Rows from block 3 of the text decoder of a small image captioner, named by matrix and row number. Rows with one number belong to one neuron. Each number is 50 + 10 x the weight over its row's rms, rounded and kept within 0 to 99. All counts start at 0.
After each neuron's rows are labels from the 100 texts, of 14848, where the neuron reaches its highest value: "fires on" is the input token at the peak. Only what is clearly more common there than usual is listed. The data: regions of photos with short descriptions (Visual Genome). In brackets: how many of the 100.
# fc1: MLP up (decoder.blocks.3.mlp.fc1.weight, 512x128), inputs 64-127
# fc2: MLP down (decoder.blocks.3.mlp.fc2.weight, 128x512, transposed), outputs 64-127

fc1.292:47 69 56 59 47 43 61 49 75 51 64 37 48 51 45 34 45 55 53 39 51 57 45 60 63 50 49 40 41 51 65 51 48 36 79 34 59 50 68 47 39 62 44 56 51 50 50 38 54 43 49 57 57 58 38 31 59 49 61 47 51 58 49 46
fc2.292:47 41 72 57 48 43 42 52 57 56 41 53 47 46 44 44 58 56 56 24 58 60 36 25 44 62 42 56 56 30 61 66 27 49 38 59 37 54 39 50 37 62 67 52 44 47 52 42 44 51 67 59 53 50 52 60 37 53 55 34 36 55 50 51
fires on: "top" (35); "front" (14); "pieces" (13); "edge" (12)

fc1.464:35 54 40 47 51 44 56 58 52 49 43 56 37 50 50 33 49 49 54 51 51 55 56 56 51 68 58 50 38 57 60 63 45 50 33 43 51 53 50 36 49 59 30 57 42 53 51 51 49 48 50 55 56 56 56 52 22 59 51 55 61 43 45 66
fc2.464:51 50 56 50 47 52 43 52 36 72 54 49 64 27 41 57 53 78 52 59 66 51 47 45 48 48 46 54 46 55 57 66 52 66 27 45 50 42 53 40 47 41 52 56 47 46 49 46 50 54 45 61 43 54 62 68 55 35 47 56 44 38 41 58
fires on: "street" (42); "table" (8)

fc1.416:66 54 61 43 55 64 57 42 64 58 46 31 48 29 43 42 54 55 39 41 56 41 56 55 56 73 36 59 52 45 52 34 48 41 51 47 41 59 48 62 72 44 46 55 23 41 69 57 65 40 60 38 63 50 41 40 40 50 51 56 22 56 66 56
fc2.416:60 31 53 50 40 75 34 37 53 67 57 50 58 54 56 55 34 39 59 34 63 56 60 60 48 47 53 53 46 41 60 36 61 63 59 45 37 61 72 47 49 49 52 49 41 33 27 34 40 52 49 42 46 64 63 50 54 66 36 67 54 58 63 51
fires on: "building" (84)

fc1.116:46 53 48 48 67 54 68 37 45 47 33 45 42 29 41 60 68 57 45 41 54 35 48 59 56 37 33 51 59 72 50 56 53 53 42 62 63 48 48 46 58 50 43 51 52 59 16 51 58 49 55 54 52 52 49 45 48 57 51 38 63 66 53 53
fc2.116:34 47 44 43 39 58 43 39 44 60 35 73 47 48 51 62 41 39 54 49 54 53 68 44 49 50 67 47 48 48 41 51 58 35 58 58 71 46 53 39 46 63 45 71 52 67 54 36 44 49 51 44 71 49 32 46 54 57 42 43 53 54 54 34
fires on: "on" (91)

fc1.508:52 55 57 51 42 53 60 56 53 49 49 56 57 38 48 64 52 55 52 50 54 63 54 57 48 57 39 45 51 51 58 45 43 72 39 59 46 68 55 76 31 41 50 42 33 48 49 69 45 65 51 64 58 59 47 27 37 63 63 59 64 58 40 26
fc2.508:57 31 53 46 46 47 47 46 30 61 71 56 58 39 47 65 53 59 51 43 45 62 55 29 47 44 58 43 37 42 51 47 45 30 46 48 55 53 50 54 53 49 26 46 57 36 37 59 29 49 39 68 46 42 55 54 57 48 41 35 66 54 40 42
fires on: "street" (27); "parking" (24); "sidewalk" (21); "road" (12)

fc1.289:71 68 37 59 55 52 48 58 46 51 40 58 35 42 58 55 54 45 48 49 40 55 47 53 57 52 43 37 48 57 49 37 58 39 49 49 42 56 37 54 45 49 42 66 64 51 60 37 36 49 47 58 69 47 45 55 45 44 52 46 43 67 40 51
fc2.289:52 29 25 43 50 53 52 39 40 56 48 50 37 39 59 54 49 67 51 53 61 47 64 56 62 43 55 51 60 37 43 38 52 61 63 47 50 35 46 48 51 45 37 59 53 58 52 69 39 50 60 39 49 35 56 44 61 46 63 14 56 38 58 63
fires on: "color" (26); "her" (13); "woman's" (10); "-" (9)

fc1.331:60 47 52 58 49 26 69 64 66 41 56 43 43 58 70 32 60 33 44 36 46 45 48 63 51 67 53 62 47 61 36 40 64 38 54 38 60 60 60 30 63 38 60 37 51 44 61 52 71 62 59 58 49 39 52 53 48 58 60 58 59 63 61 56
fc2.331:53 37 40 49 46 54 46 58 60 40 48 57 53 52 58 52 40 61 32 54 63 56 65 40 61 46 27 62 44 52 58 44 43 45 56 41 59 40 57 58 49 48 71 16 47 65 42 61 66 67 28 32 54 43 66 44 51 50 40 54 48 54 40 57
fires on: "shirt" (23); "sign" (17); "cat" (7)

fc1.9:49 72 67 39 52 39 60 35 44 45 49 49 30 34 28 41 48 35 58 47 50 32 64 56 63 56 51 48 48 44 50 45 48 53 64 65 55 44 48 44 51 49 66 63 45 47 47 43 63 56 53 61 57 59 30 49 64 57 57 71 55 59 55 47
fc2.9:62 53 57 57 44 66 39 50 45 45 60 57 33 49 47 52 52 66 57 33 40 77 58 45 43 63 51 60 75 39 41 46 56 53 54 47 35 70 43 65 54 51 29 49 45 50 66 52 61 52 40 63 51 34 46 62 53 43 49 39 71 45 41 44
fires on: "top" (36); "front" (23); "back" (11)

fc1.490:38 53 58 50 68 41 49 44 56 56 58 27 45 51 63 55 61 39 45 61 42 45 53 50 49 60 46 62 66 73 35 65 42 47 44 56 48 48 47 42 53 41 46 49 33 42 45 58 52 57 48 55 47 59 60 51 50 65 63 70 51 53 44 59
fc2.490:42 34 39 45 59 54 57 53 36 66 44 60 44 37 53 41 52 41 46 48 54 52 61 45 40 35 47 48 64 31 59 45 59 49 62 49 54 28 59 55 37 59 58 65 43 54 63 43 53 45 65 47 57 58 39 53 56 34 59 32 56 39 64 33
fires on: "and" (41); "food" (9); "looking" (8)

fc1.462:54 61 50 55 60 62 57 59 52 42 42 40 49 61 59 54 46 43 39 56 78 65 48 64 33 57 54 44 47 48 52 44 72 51 34 49 47 47 61 57 48 49 32 32 47 68 55 50 52 48 60 52 44 48 42 55 54 42 47 53 34 42 43 39
fc2.462:38 33 46 58 40 52 62 52 62 52 56 39 54 70 45 55 31 51 52 53 68 48 73 64 59 51 47 54 59 61 74 50 33 50 38 49 60 45 52 41 50 45 49 60 62 57 44 52 68 50 37 45 66 42 49 52 47 50 49 41 38 63 51 54
fires on: "lady" (46); "woman" (28)

fc1.306:43 63 47 58 45 53 76 33 65 47 57 65 52 40 48 55 70 53 55 60 48 46 51 35 41 47 48 48 43 51 50 28 63 50 49 61 52 66 55 51 40 57 41 52 32 71 60 48 50 51 31 52 50 43 56 57 63 45 59 60 46 54 48 43
fc2.306:47 52 52 46 57 58 65 56 58 46 39 41 44 48 72 51 49 55 52 60 58 34 29 51 67 40 41 61 42 66 49 48 47 39 53 48 61 50 52 79 50 51 53 53 48 37 38 57 46 50 56 57 50 45 58 35 53 43 36 28 49 37 39 65
fires on: "trees" (49); "grass" (29); "bushes" (8)

fc1.288:46 47 57 60 52 49 66 60 45 60 57 52 43 36 33 19 42 42 58 48 46 54 46 60 59 64 66 48 49 49 57 46 62 52 45 58 45 44 47 64 29 44 40 70 54 52 47 36 45 60 70 62 63 39 43 56 44 51 50 53 27 52 46 50
fc2.288:55 50 56 35 40 38 48 53 49 56 56 43 47 54 19 41 48 65 56 50 57 62 63 53 43 62 50 41 65 58 56 43 47 40 42 49 49 41 65 50 33 64 43 36 45 44 52 49 62 44 57 49 30 52 50 40 40 51 52 63 25 64 51 52
fires on: "top" (35); "floor" (20)

fc1.174:50 30 40 66 55 49 74 60 62 62 57 35 59 31 45 47 59 58 33 31 51 48 32 36 38 44 34 47 61 61 59 54 58 33 69 58 44 59 52 45 55 34 52 35 38 54 57 47 57 58 51 36 54 56 58 61 47 32 46 40 65 50 48 34
fc2.174:50 60 43 53 57 59 45 42 61 43 64 42 43 50 46 53 52 56 59 51 64 43 50 38 48 62 49 46 40 76 46 63 44 34 44 66 43 50 54 43 48 57 32 47 51 54 38 54 48 42 58 51 72 56 41 61 45 27 47 56 50 47 57 40
fires on: "trees" (24); "lines" (8); "pants" (8); "tracks" (7)

fc1.132:32 58 67 45 48 47 51 55 52 47 55 59 47 66 31 43 36 41 55 50 33 56 62 43 49 39 67 46 58 48 44 71 68 62 31 50 57 48 51 50 53 42 38 43 69 69 54 54 41 60 68 48 47 57 39 52 55 47 48 58 56 58 34 42
fc2.132:69 48 40 49 59 42 60 45 47 70 58 47 59 58 51 20 59 44 58 50 48 48 48 46 36 49 51 45 55 43 56 49 40 63 59 55 39 50 48 52 48 49 49 58 45 48 45 75 52 63 48 43 65 43 47 50 34 67 46 47 55 48 34 39
fires on: "a" (57); "can" (8)

fc1.308:37 47 55 50 45 35 62 60 56 50 50 47 44 60 39 43 58 56 46 54 49 44 63 71 61 52 31 50 54 39 57 54 47 48 32 37 41 60 62 66 63 48 32 48 38 53 50 59 37 42 33 46 45 60 60 66 48 44 50 88 53 52 60 50
fc2.308:50 65 39 46 43 50 59 45 30 55 54 54 48 52 56 59 54 56 44 51 51 38 54 42 57 58 43 37 49 32 48 48 44 57 39 38 46 57 34 60 72 48 55 47 33 34 57 44 31 60 59 38 59 61 61 50 72 44 48 51 41 58 50 64
fires on: "window" (10); "station" (8)

fc1.286:48 44 55 36 33 40 64 39 55 50 61 42 50 46 49 42 40 63 64 56 46 69 37 58 41 55 40 47 61 36 64 44 38 50 52 37 43 41 62 62 32 36 44 56 49 77 47 44 24 50 57 59 53 63 44 53 38 50 67 54 51 48 57 52
fc2.286:52 46 74 39 42 55 49 52 40 54 34 40 33 56 19 55 80 52 55 54 59 47 56 48 29 62 39 63 50 52 51 50 43 29 61 49 55 56 56 63 44 63 40 65 44 58 34 59 45 52 34 61 61 51 53 54 29 53 39 40 38 41 47 66
fires on: "made" (23)

fc1.95:27 45 47 49 58 26 58 44 45 44 56 50 37 50 34 29 49 44 64 46 33 58 59 61 53 49 62 44 59 46 47 37 51 54 45 58 68 43 53 40 61 44 55 63 66 62 66 49 47 58 39 55 37 65 33 46 65 49 45 43 62 57 42 64
fc2.95:46 53 51 32 32 49 42 51 35 48 49 35 54 48 65 47 59 37 28 46 35 38 49 61 38 62 58 46 44 57 48 73 49 37 52 59 44 49 61 56 53 58 40 50 44 65 54 57 47 62 64 51 51 44 40 34 51 58 40 50 54 49 29 47
fires on: "a" (100)

fc1.401:39 42 52 42 57 45 51 44 51 65 45 60 35 41 46 46 46 54 52 41 52 58 45 39 66 51 50 70 54 39 48 35 65 34 36 68 61 50 59 35 59 55 27 49 41 66 50 51 84 40 53 33 47 40 40 39 54 44 39 41 59 59 38 56
fc2.401:42 48 63 42 63 45 47 39 39 59 43 68 53 51 34 57 37 54 38 63 83 45 67 46 43 41 45 57 49 46 32 58 39 48 34 63 51 43 53 44 43 40 45 56 55 32 42 47 54 62 53 42 58 52 47 45 44 52 51 47 73 58 45 41
fires on: "on" (94)

fc1.380:59 59 69 48 60 48 52 28 48 55 56 65 44 51 33 62 55 52 51 52 47 50 45 49 35 42 58 61 66 56 65 41 57 56 27 51 50 62 60 49 50 28 43 39 64 53 46 42 58 38 49 58 43 37 55 33 54 54 29 49 29 62 53 60
fc2.380:38 45 43 52 48 69 45 40 41 59 46 45 49 43 56 45 44 45 35 53 63 50 48 50 57 48 63 58 49 59 37 54 56 58 42 56 40 48 42 66 51 47 40 55 41 45 71 56 31 40 70 51 64 55 34 50 43 53 73 36 30 45 48 46
fires on: "color" (17); "tall" (9); "holding" (8)

fc1.142:53 48 31 47 57 32 45 29 57 65 60 43 58 50 31 49 57 57 45 52 50 44 44 45 62 53 40 50 45 68 45 33 59 40 56 47 47 69 61 62 47 49 47 68 48 69 70 46 65 46 59 53 65 47 38 70 37 56 33 47 58 47 54 34
fc2.142:40 59 38 55 39 68 50 41 50 53 50 57 50 36 56 55 67 70 42 44 52 67 33 53 51 42 51 56 56 32 54 50 56 36 54 39 52 48 42 62 60 42 48 43 48 47 43 47 58 42 48 51 75 41 61 60 68 43 40 47 50 53 37 48
fires on: "shirt" (13); "hands" (11); "legs" (11)

fc1.303:42 48 48 39 48 58 63 60 39 46 44 39 47 39 25 38 54 25 59 55 55 47 47 57 64 66 64 65 57 38 58 42 51 61 46 56 47 56 46 63 35 46 35 68 49 45 43 51 58 50 61 46 47 48 58 48 54 43 62 59 32 45 60 39
fc2.303:37 56 59 44 42 54 72 40 55 55 59 30 56 48 48 64 44 57 38 50 45 58 44 44 38 55 50 45 61 55 52 33 34 53 41 41 55 58 62 43 49 64 52 54 60 35 45 58 53 55 40 52 44 52 55 34 63 56 40 56 39 62 59 42
fires on: "window" (23); "sky" (11); "building" (8)

fc1.350:65 40 60 55 51 45 59 58 66 50 50 47 54 49 50 54 59 42 35 57 46 43 27 67 53 65 52 42 51 41 46 52 56 41 46 51 46 43 43 55 51 38 44 61 65 51 44 43 57 43 60 64 42 32 42 45 42 57 43 42 46 81 59 46
fc2.350:52 58 42 45 44 54 50 43 51 57 44 39 74 33 58 46 36 43 54 62 66 54 54 59 57 49 63 46 47 44 43 45 53 60 48 32 63 41 45 45 42 64 48 47 53 49 31 49 67 54 48 58 48 54 63 27 58 41 47 58 49 50 49 46
fires on: "shirt" (88)

fc1.80:50 53 65 49 47 41 49 48 58 44 66 48 44 38 40 42 59 52 40 52 29 40 47 69 68 72 61 42 55 53 57 52 43 58 52 30 60 43 51 48 30 57 37 47 50 49 49 57 57 68 76 60 63 42 52 45 46 46 50 56 43 54 64 55
fc2.80:67 52 45 50 49 57 40 38 61 67 47 53 49 51 62 56 42 60 45 46 50 53 62 52 46 45 51 65 51 44 30 48 36 21 60 43 51 39 67 68 41 67 39 55 50 53 49 46 58 63 48 47 71 56 54 60 40 55 40 48 61 48 43 64
fires on: "shirt" (68); "jacket" (18)

fc1.30:31 41 46 45 82 40 48 80 45 51 53 65 50 34 50 66 56 55 43 57 51 56 30 47 45 54 39 46 43 70 37 53 63 57 43 63 59 59 47 70 60 58 36 49 41 61 44 44 63 47 40 39 44 58 44 35 53 57 46 43 37 40 59 45
fc2.30:50 57 40 51 52 43 42 51 47 64 51 41 59 36 52 54 38 41 70 42 39 56 51 43 66 47 53 43 36 48 76 52 65 55 30 50 50 29 47 52 43 54 49 75 39 42 59 51 61 57 43 43 48 49 59 61 39 58 68 68 71 57 34 45
fires on: "on" (54); "in" (36)

fc1.447:47 67 57 46 60 55 60 46 62 60 54 35 64 42 62 41 42 47 44 48 58 42 47 63 49 53 36 64 61 54 43 44 63 56 57 56 47 55 48 55 57 53 48 66 50 49 28 52 79 43 41 47 55 36 54 43 34 49 62 44 66 60 47 32
fc2.447:42 49 46 46 66 62 25 38 49 48 57 47 51 67 60 45 40 55 29 56 45 46 60 60 48 33 55 50 58 38 53 45 33 50 52 44 52 45 41 57 46 49 41 74 48 57 57 50 77 45 51 44 35 43 55 64 52 21 56 51 60 44 59 52
fires on: "top" (42); "front" (26); "back" (25)

fc1.125:44 45 50 56 53 36 69 39 46 57 61 37 52 43 57 43 36 61 39 44 42 52 48 60 63 67 45 47 42 55 50 29 21 37 54 56 32 48 55 47 66 65 54 49 44 59 50 53 49 30 62 56 54 41 38 42 42 48 58 55 48 63 64 47
fc2.125:39 53 63 54 48 63 34 49 58 52 36 56 40 69 45 62 37 52 57 64 40 58 45 29 53 41 34 59 61 39 58 44 66 50 51 47 55 41 31 54 44 47 52 69 39 38 46 57 36 48 47 55 54 51 37 44 61 64 43 36 50 43 54 49
fires on: "street" (18); "ground" (11); "floor" (10)

fc1.90:43 44 66 43 62 55 43 50 42 51 45 47 46 36 52 64 60 50 38 50 31 50 43 41 47 43 45 64 39 57 40 45 57 49 60 54 44 50 42 56 43 48 54 63 55 38 41 49 56 44 30 51 37 57 36 46 59 64 37 51 69 83 60 50
fc2.90:44 42 64 56 35 38 30 40 44 45 42 49 57 62 48 49 43 68 55 51 62 55 69 37 51 46 43 52 61 55 45 42 32 51 43 33 48 76 47 55 40 64 51 37 44 76 56 53 60 43 66 65 53 47 56 34 61 45 45 62 63 44 41 47
fires on: "and" (96)

fc1.152:48 33 42 49 64 47 52 59 45 47 54 48 37 58 33 66 56 31 48 63 44 67 54 45 50 64 21 47 39 44 64 59 53 62 59 48 48 43 49 60 57 40 57 33 46 50 51 43 57 44 49 64 47 59 64 46 64 44 61 46 64 63 52 48
fc2.152:49 47 49 56 50 62 40 63 49 56 59 58 41 62 70 47 67 50 48 58 47 41 46 49 66 55 33 62 51 55 49 58 50 59 35 43 39 56 19 34 53 61 65 49 49 31 32 44 29 57 66 64 56 49 65 44 54 30 57 37 59 61 53 58
fires on: "color" (8)

fc1.78:65 43 64 46 48 41 43 63 45 38 40 46 52 37 49 39 55 51 44 44 64 44 67 36 37 42 59 54 51 48 36 42 52 44 53 46 48 58 45 51 49 47 49 59 49 57 68 58 66 56 39 44 39 48 51 30 44 54 59 73 54 72 50 48
fc2.78:62 53 26 44 51 45 26 72 55 40 60 57 49 49 63 35 47 53 45 51 38 41 44 49 35 47 56 57 44 38 38 57 69 67 64 50 47 73 35 42 66 41 53 63 39 43 67 43 59 61 45 39 55 41 53 32 53 40 45 47 56 38 47 43
fires on: "tire" (18); "." (10); "skis" (7)

fc1.505:42 43 61 40 59 58 56 54 56 38 55 38 50 62 43 57 50 61 53 60 42 56 60 60 47 57 35 42 57 64 63 54 72 61 64 61 56 60 72 39 50 46 45 59 40 54 53 60 58 42 44 48 40 24 47 58 33 55 37 64 47 60 47 39
fc2.505:35 50 49 49 60 49 56 38 45 59 53 33 46 47 76 43 64 37 60 53 51 52 47 51 64 50 54 29 42 47 40 26 57 46 49 62 54 55 60 42 55 49 48 45 66 59 50 68 63 40 66 31 48 45 57 43 46 67 53 43 32 45 59 43
fires on: "building" (27); "bench" (27); "plate" (11)

fc1.408:40 37 54 55 46 54 49 50 65 37 53 53 47 30 51 65 37 57 53 37 51 57 52 48 46 45 58 62 52 49 38 39 71 42 56 55 64 42 62 45 47 66 28 72 58 50 40 40 85 53 54 55 36 51 46 41 48 48 52 53 49 55 56 43
fc2.408:69 76 57 50 74 41 46 32 40 52 50 59 49 61 47 45 52 52 38 58 43 44 44 38 44 52 50 67 57 73 61 51 41 42 51 54 32 46 54 39 53 47 41 59 48 42 51 58 35 51 61 50 55 54 55 57 46 48 37 48 56 56 56 47
fires on: "on" (37); "from" (24); "to" (17)

fc1.62:46 31 62 38 35 42 62 58 44 41 68 46 51 61 48 44 42 41 58 46 47 72 50 55 64 52 53 51 46 53 44 40 56 53 53 31 63 61 37 46 45 57 29 58 40 48 37 39 57 46 45 59 60 69 61 49 48 34 54 40 31 57 64 40
fc2.62:42 37 58 39 64 57 46 61 44 47 49 60 40 70 67 36 34 48 25 48 49 52 57 53 43 70 43 36 46 38 72 53 22 51 55 43 41 57 40 53 41 53 40 49 60 55 42 48 72 44 40 60 44 48 57 63 56 59 41 52 38 60 49 54
fires on: "window" (28); "umbrella" (16); "television" (11)

fc1.325:44 63 52 53 58 57 61 62 48 48 32 58 32 52 38 43 60 51 62 46 53 58 36 30 56 50 32 58 53 49 63 37 45 32 38 53 43 49 51 41 42 42 49 57 41 46 26 56 49 44 61 47 60 69 57 38 28 54 63 75 55 40 47 57
fc2.325:44 48 49 55 33 66 51 57 54 58 58 41 29 50 38 44 41 63 63 53 58 56 33 56 41 39 60 34 33 36 68 44 54 51 62 50 49 48 59 46 43 47 50 49 38 48 34 51 63 59 58 30 49 68 60 48 64 55 53 59 42 49 39 61
fires on: "made" (21); "hanging" (10); "coming" (7)

fc1.82:39 54 51 39 42 41 74 54 48 47 58 58 55 41 61 52 62 54 34 40 62 37 51 42 50 40 56 62 67 63 37 60 36 44 35 54 47 50 54 58 51 49 56 56 69 48 79 47 33 54 39 64 55 44 30 47 49 58 48 59 61 63 48 40
fc2.82:54 49 46 42 65 54 50 53 43 65 52 51 54 41 55 47 43 53 53 63 45 53 52 45 64 47 48 44 57 52 60 68 63 58 65 40 52 40 44 59 52 46 60 59 44 47 43 66 61 53 46 44 48 51 78 48 36 64 34 35 36 38 51 56
fires on: "a" (43); "the" (15); "are" (11); "water" (7)

fc1.34:35 61 60 51 39 55 58 35 52 51 54 47 44 38 48 41 58 63 40 53 52 43 47 51 36 34 46 33 59 48 51 41 42 18 50 50 40 50 37 48 42 40 64 57 64 49 56 47 60 39 53 52 55 63 50 29 54 46 64 63 52 50 53 42
fc2.34:55 57 33 34 52 52 30 43 40 59 48 45 41 58 58 60 52 63 39 64 46 57 49 50 47 51 68 34 25 68 69 52 45 38 41 47 54 48 55 59 50 53 52 48 55 58 48 51 49 69 34 50 41 40 49 47 74 38 63 45 42 32 56 53
fires on: "tire" (19); "wheel" (12)

fc1.277:57 48 51 50 45 52 46 64 52 43 31 50 60 57 52 36 41 38 60 47 41 52 49 49 34 57 49 34 36 30 58 64 45 32 53 60 50 61 48 59 51 36 51 58 55 50 46 53 63 37 51 49 50 47 47 46 37 58 58 52 47 57 29 55
fc2.277:55 52 50 28 22 47 57 51 47 51 51 58 43 53 55 57 35 59 60 51 41 50 61 46 41 49 45 38 39 55 36 48 48 41 52 59 68 45 46 75 61 49 59 46 35 30 38 35 79 47 47 56 61 69 48 54 41 45 53 38 53 56 64 58
fires on: "street" (14); "of" (10); "sign" (7)

fc1.129:51 56 66 57 76 44 56 52 61 46 45 51 40 49 61 74 58 36 54 46 55 57 46 58 44 38 64 42 53 47 45 54 29 50 70 40 49 47 52 44 57 50 45 38 51 51 58 49 44 44 65 52 40 64 40 52 55 67 48 54 48 34 54 52
fc2.129:59 62 54 43 67 40 43 50 45 57 38 59 25 68 65 35 45 38 32 38 72 60 58 54 43 49 49 51 53 58 37 57 36 47 67 63 39 34 57 38 52 50 42 63 59 48 45 48 48 47 44 48 52 45 52 48 60 49 58 51 54 39 50 66
fires on: "and" (36); "writing" (7)

fc1.377:51 56 39 52 52 33 58 53 74 44 47 50 48 43 49 33 57 53 71 53 59 58 31 39 40 42 26 59 51 51 54 35 64 53 43 40 56 57 60 34 65 42 29 53 82 37 47 50 32 59 50 50 49 34 45 54 49 48 42 54 63 56 59 51
fc2.377:49 60 54 38 58 67 41 34 58 51 48 57 64 44 56 61 66 49 55 50 53 56 53 58 43 66 61 35 52 81 56 70 57 42 34 39 47 61 32 52 43 30 53 58 51 35 45 58 37 46 52 65 52 48 53 60 44 51 56 61 49 61 51 47
fires on: "shirt" (25); "hair" (16); "eyes" (9)

fc1.507:79 51 47 36 53 21 66 24 53 56 55 45 64 41 37 53 42 40 59 42 45 67 50 53 47 36 41 48 51 56 54 47 63 62 53 67 53 44 52 37 54 59 38 62 45 55 54 46 62 51 74 55 30 58 45 52 44 62 39 29 36 60 46 37
fc2.507:65 23 23 51 56 69 40 38 54 60 51 42 45 56 50 40 48 48 49 41 30 55 46 57 50 51 53 60 53 41 61 55 47 56 61 56 60 73 40 50 51 55 53 57 59 40 49 69 53 42 65 48 40 43 60 43 49 46 56 49 61 34 55 46
fires on: "building" (27); "sign" (10); "train" (9); "bus" (7)

fc1.2:50 49 58 48 73 53 35 58 56 60 45 56 57 35 41 37 64 40 46 52 46 67 47 51 41 63 29 41 45 55 26 49 26 56 57 45 37 39 49 51 41 46 47 37 45 49 39 57 45 52 47 40 36 54 44 63 56 40 60 68 54 69 55 40
fc2.2:49 48 47 46 60 32 46 50 53 59 56 51 42 59 32 62 45 41 38 58 35 60 47 36 34 46 45 41 49 56 58 73 58 70 41 53 33 51 29 56 63 45 53 49 50 61 58 57 44 55 41 65 48 62 59 50 41 59 55 59 47 49 52 58
fires on: "remote" (12); "backpack" (8); "shoes" (8)

fc1.64:59 52 66 60 34 43 57 56 61 57 56 53 68 44 51 51 37 73 35 35 55 30 44 48 40 41 57 53 65 59 58 40 44 51 40 41 58 47 55 45 70 29 63 55 43 49 46 52 48 67 55 55 63 64 54 55 52 34 43 61 50 52 62 41
fc2.64:43 47 52 54 34 47 49 49 70 48 48 47 56 49 25 44 40 30 49 31 60 39 63 37 53 43 70 49 53 62 74 69 50 42 46 35 34 55 42 57 52 45 43 65 55 41 43 42 36 53 27 55 45 58 68 63 34 49 46 48 58 60 57 39
fires on: "trees" (31); "people" (11); "clouds" (9)

fc1.284:58 51 60 37 54 38 74 48 38 69 43 61 53 65 40 33 43 54 55 30 50 47 50 47 43 41 53 44 69 49 34 52 57 53 54 47 62 54 53 50 47 48 55 74 61 66 32 52 57 60 44 43 42 49 43 48 34 47 58 65 35 40 58 48
fc2.284:56 47 40 47 33 56 54 48 40 37 41 36 46 67 36 48 58 37 48 30 48 44 41 53 41 71 52 68 62 22 41 48 42 51 43 46 47 58 57 55 60 41 42 36 38 37 73 52 45 47 46 51 28 53 64 42 57 60 46 49 56 54 64 53
fires on: "on" (21); "seat" (12); "in" (8); "wheel" (7)

fc1.488:43 51 59 56 49 33 67 64 59 45 50 27 63 56 56 50 58 51 47 39 30 27 39 40 59 53 43 44 58 44 44 41 53 59 37 45 55 47 61 48 30 55 40 32 40 60 47 47 65 61 37 57 49 51 50 53 52 52 52 48 43 60 62 53
fc2.488:39 50 46 42 58 53 52 46 41 66 58 61 53 65 40 48 31 54 45 68 65 55 40 49 53 51 51 40 53 42 39 67 45 39 64 46 44 50 52 53 58 37 46 58 47 43 67 34 21 40 66 53 58 47 57 53 42 49 47 41 44 49 35 41
fires on: "top" (32); "jeans" (9)

fc1.23:57 50 70 53 49 41 61 57 65 51 47 51 46 41 55 32 51 40 39 45 75 44 52 44 40 52 44 41 34 41 44 39 65 48 56 42 36 45 49 62 76 40 48 42 69 55 52 38 47 39 40 47 55 66 39 32 42 65 42 48 38 48 35 53
fc2.23:57 43 39 46 43 65 33 40 55 39 30 43 35 60 59 48 43 56 69 71 49 41 50 52 56 41 49 43 44 65 35 63 45 58 53 55 43 42 51 77 53 65 55 55 37 28 54 47 55 61 59 42 44 46 54 61 50 50 64 51 51 34 61 61
fires on: "and" (23); "to" (22); "a" (18); "of" (17)

fc1.16:35 40 47 55 63 58 61 53 55 50 52 57 71 61 43 54 56 29 33 50 51 39 46 34 56 61 52 56 50 51 50 53 36 64 26 53 46 45 55 60 41 54 47 59 53 39 67 61 64 41 54 38 46 50 51 53 28 47 37 32 22 54 50 55
fc2.16:53 70 44 59 52 61 37 43 49 50 43 68 55 47 61 32 30 40 61 35 52 46 39 63 56 46 59 40 46 37 51 52 75 47 62 57 44 44 60 62 58 54 47 45 46 22 31 50 64 59 39 53 48 55 52 47 50 49 44 34 51 65 65 45
fires on: "bird" (9); "snow" (7)

fc1.17:55 66 51 44 64 54 70 52 52 53 41 49 63 62 36 52 45 47 58 34 48 53 48 37 51 52 36 45 62 55 31 57 45 36 63 52 51 64 50 55 38 45 59 38 48 71 41 45 48 38 54 76 50 53 52 49 44 47 56 58 74 61 58 43
fc2.17:40 41 56 50 43 58 51 52 51 56 55 50 55 41 50 44 40 55 48 53 38 46 56 55 41 41 63 45 63 35 59 56 59 43 43 52 43 59 52 62 67 69 38 41 50 30 69 34 51 59 56 48 56 58 49 45 60 40 33 46 40 25 48 52
fires on: "color" (14); "off" (10); "filled" (8)