Rows from block 7 of the text decoder of a small image captioner, named by matrix and row number. Rows with one number belong to one neuron. Each number is 500 + 40 x the weight over its row's rms, rounded and kept within 0 to 999. All counts start at 0. Numbers have three digits each. After the name is the row's rms in percent of the matrix's.
After each neuron's rows are labels from the 100 texts, of 14848, where the neuron reaches its highest value: "tokens" is the input token at the peak. Only what is clearly more common there than usual is listed. The data: regions of photos with short descriptions (Visual Genome). In brackets: how many of the 100.
# fc1: MLP up (decoder.blocks.7.mlp.fc1.weight, 512x128), inputs 0-63
# fc2: MLP down (decoder.blocks.7.mlp.fc2.weight, 128x512, transposed), outputs 0-63

fc1.154 118:558489479513491534560487505503440456471528539463553499558451511564456485496454510547533489537533595496487439524438437495487525518543475531475485478472512537557490534477481509443439544522550521
fc2.154 096:512519619497488530457486537513551509495498559478472488411467514460529385484485568534478524560535558521465558598395471481483490532434552522521513455463454547497491500510478451406522446489541511
tokens: "is" (84)

fc1.83 092:557515449532497563484521515473475499462474469466468507542462458501456534468540548506561615536632460502506473501488559484498497453432538484417513474539471489472539501491476499505537461474582506
fc2.83 086:543405484492474541475538493545548518521535549504545496474437462448542501537476556567475417395446563521505482451506507524456486550389435491443464506522538492461482477456495559496525532524501523
tokens: "." (8)

fc1.96 105:448463492516488521476510553496569542554550500474409487567479549460570502445493526428465594535542491545511482455499461493515539520496474471485451553468537512529481553552488504504515474503486514
fc2.96 111:460505524449520487464542506522471516491464470480497524576579510477525502464485555536486492492556493498509552502484518545477452505512526499450552507555508446521373561496524559535488529440482479
tokens: "a" (96)

fc1.148 104:532476461453483543560531525553426506466513500534475491590480431471502461538552532509507510529547473551529575503532491527456584474464484449545514456548524580488473488515420515570529489501481488
fc2.148 104:559498513416509499564514532479540530446465488441525504472552536574451503461449488526526517454471525601467507581499464505513453403524503569452468515492537493488521487482485459500570543535509588
tokens: "<end>" (44); "on" (22); "two" (10)

fc1.74 115:564528512527499471518549492570509533494553560509483465493492499454391507508512497464462521491554417523429545435529556471510480521553501502504439436518463474489527466504509514486544563542518479
fc2.74 114:471504573500532501472420436419499499504515511468483465498544497605453533523504450477494550480565535512507555426431432510460503468543508520491474513468495519525483530531475514530404497552544487
tokens: "<end>" (85)

fc1.405 123:513555476451560456468555497538557456563593550512446448547436509536504522509547450518464503460448468491488466493511531469504545479425481531515502440470540541523465469536472493519493566494478557
fc2.405 122:476486451512523514492468507530482564495597524511453552557473500483513400467521476517472535547583490511540491508519499537400485462480493567492528568472526483519516515438452502465572486473471475
tokens: "a" (28)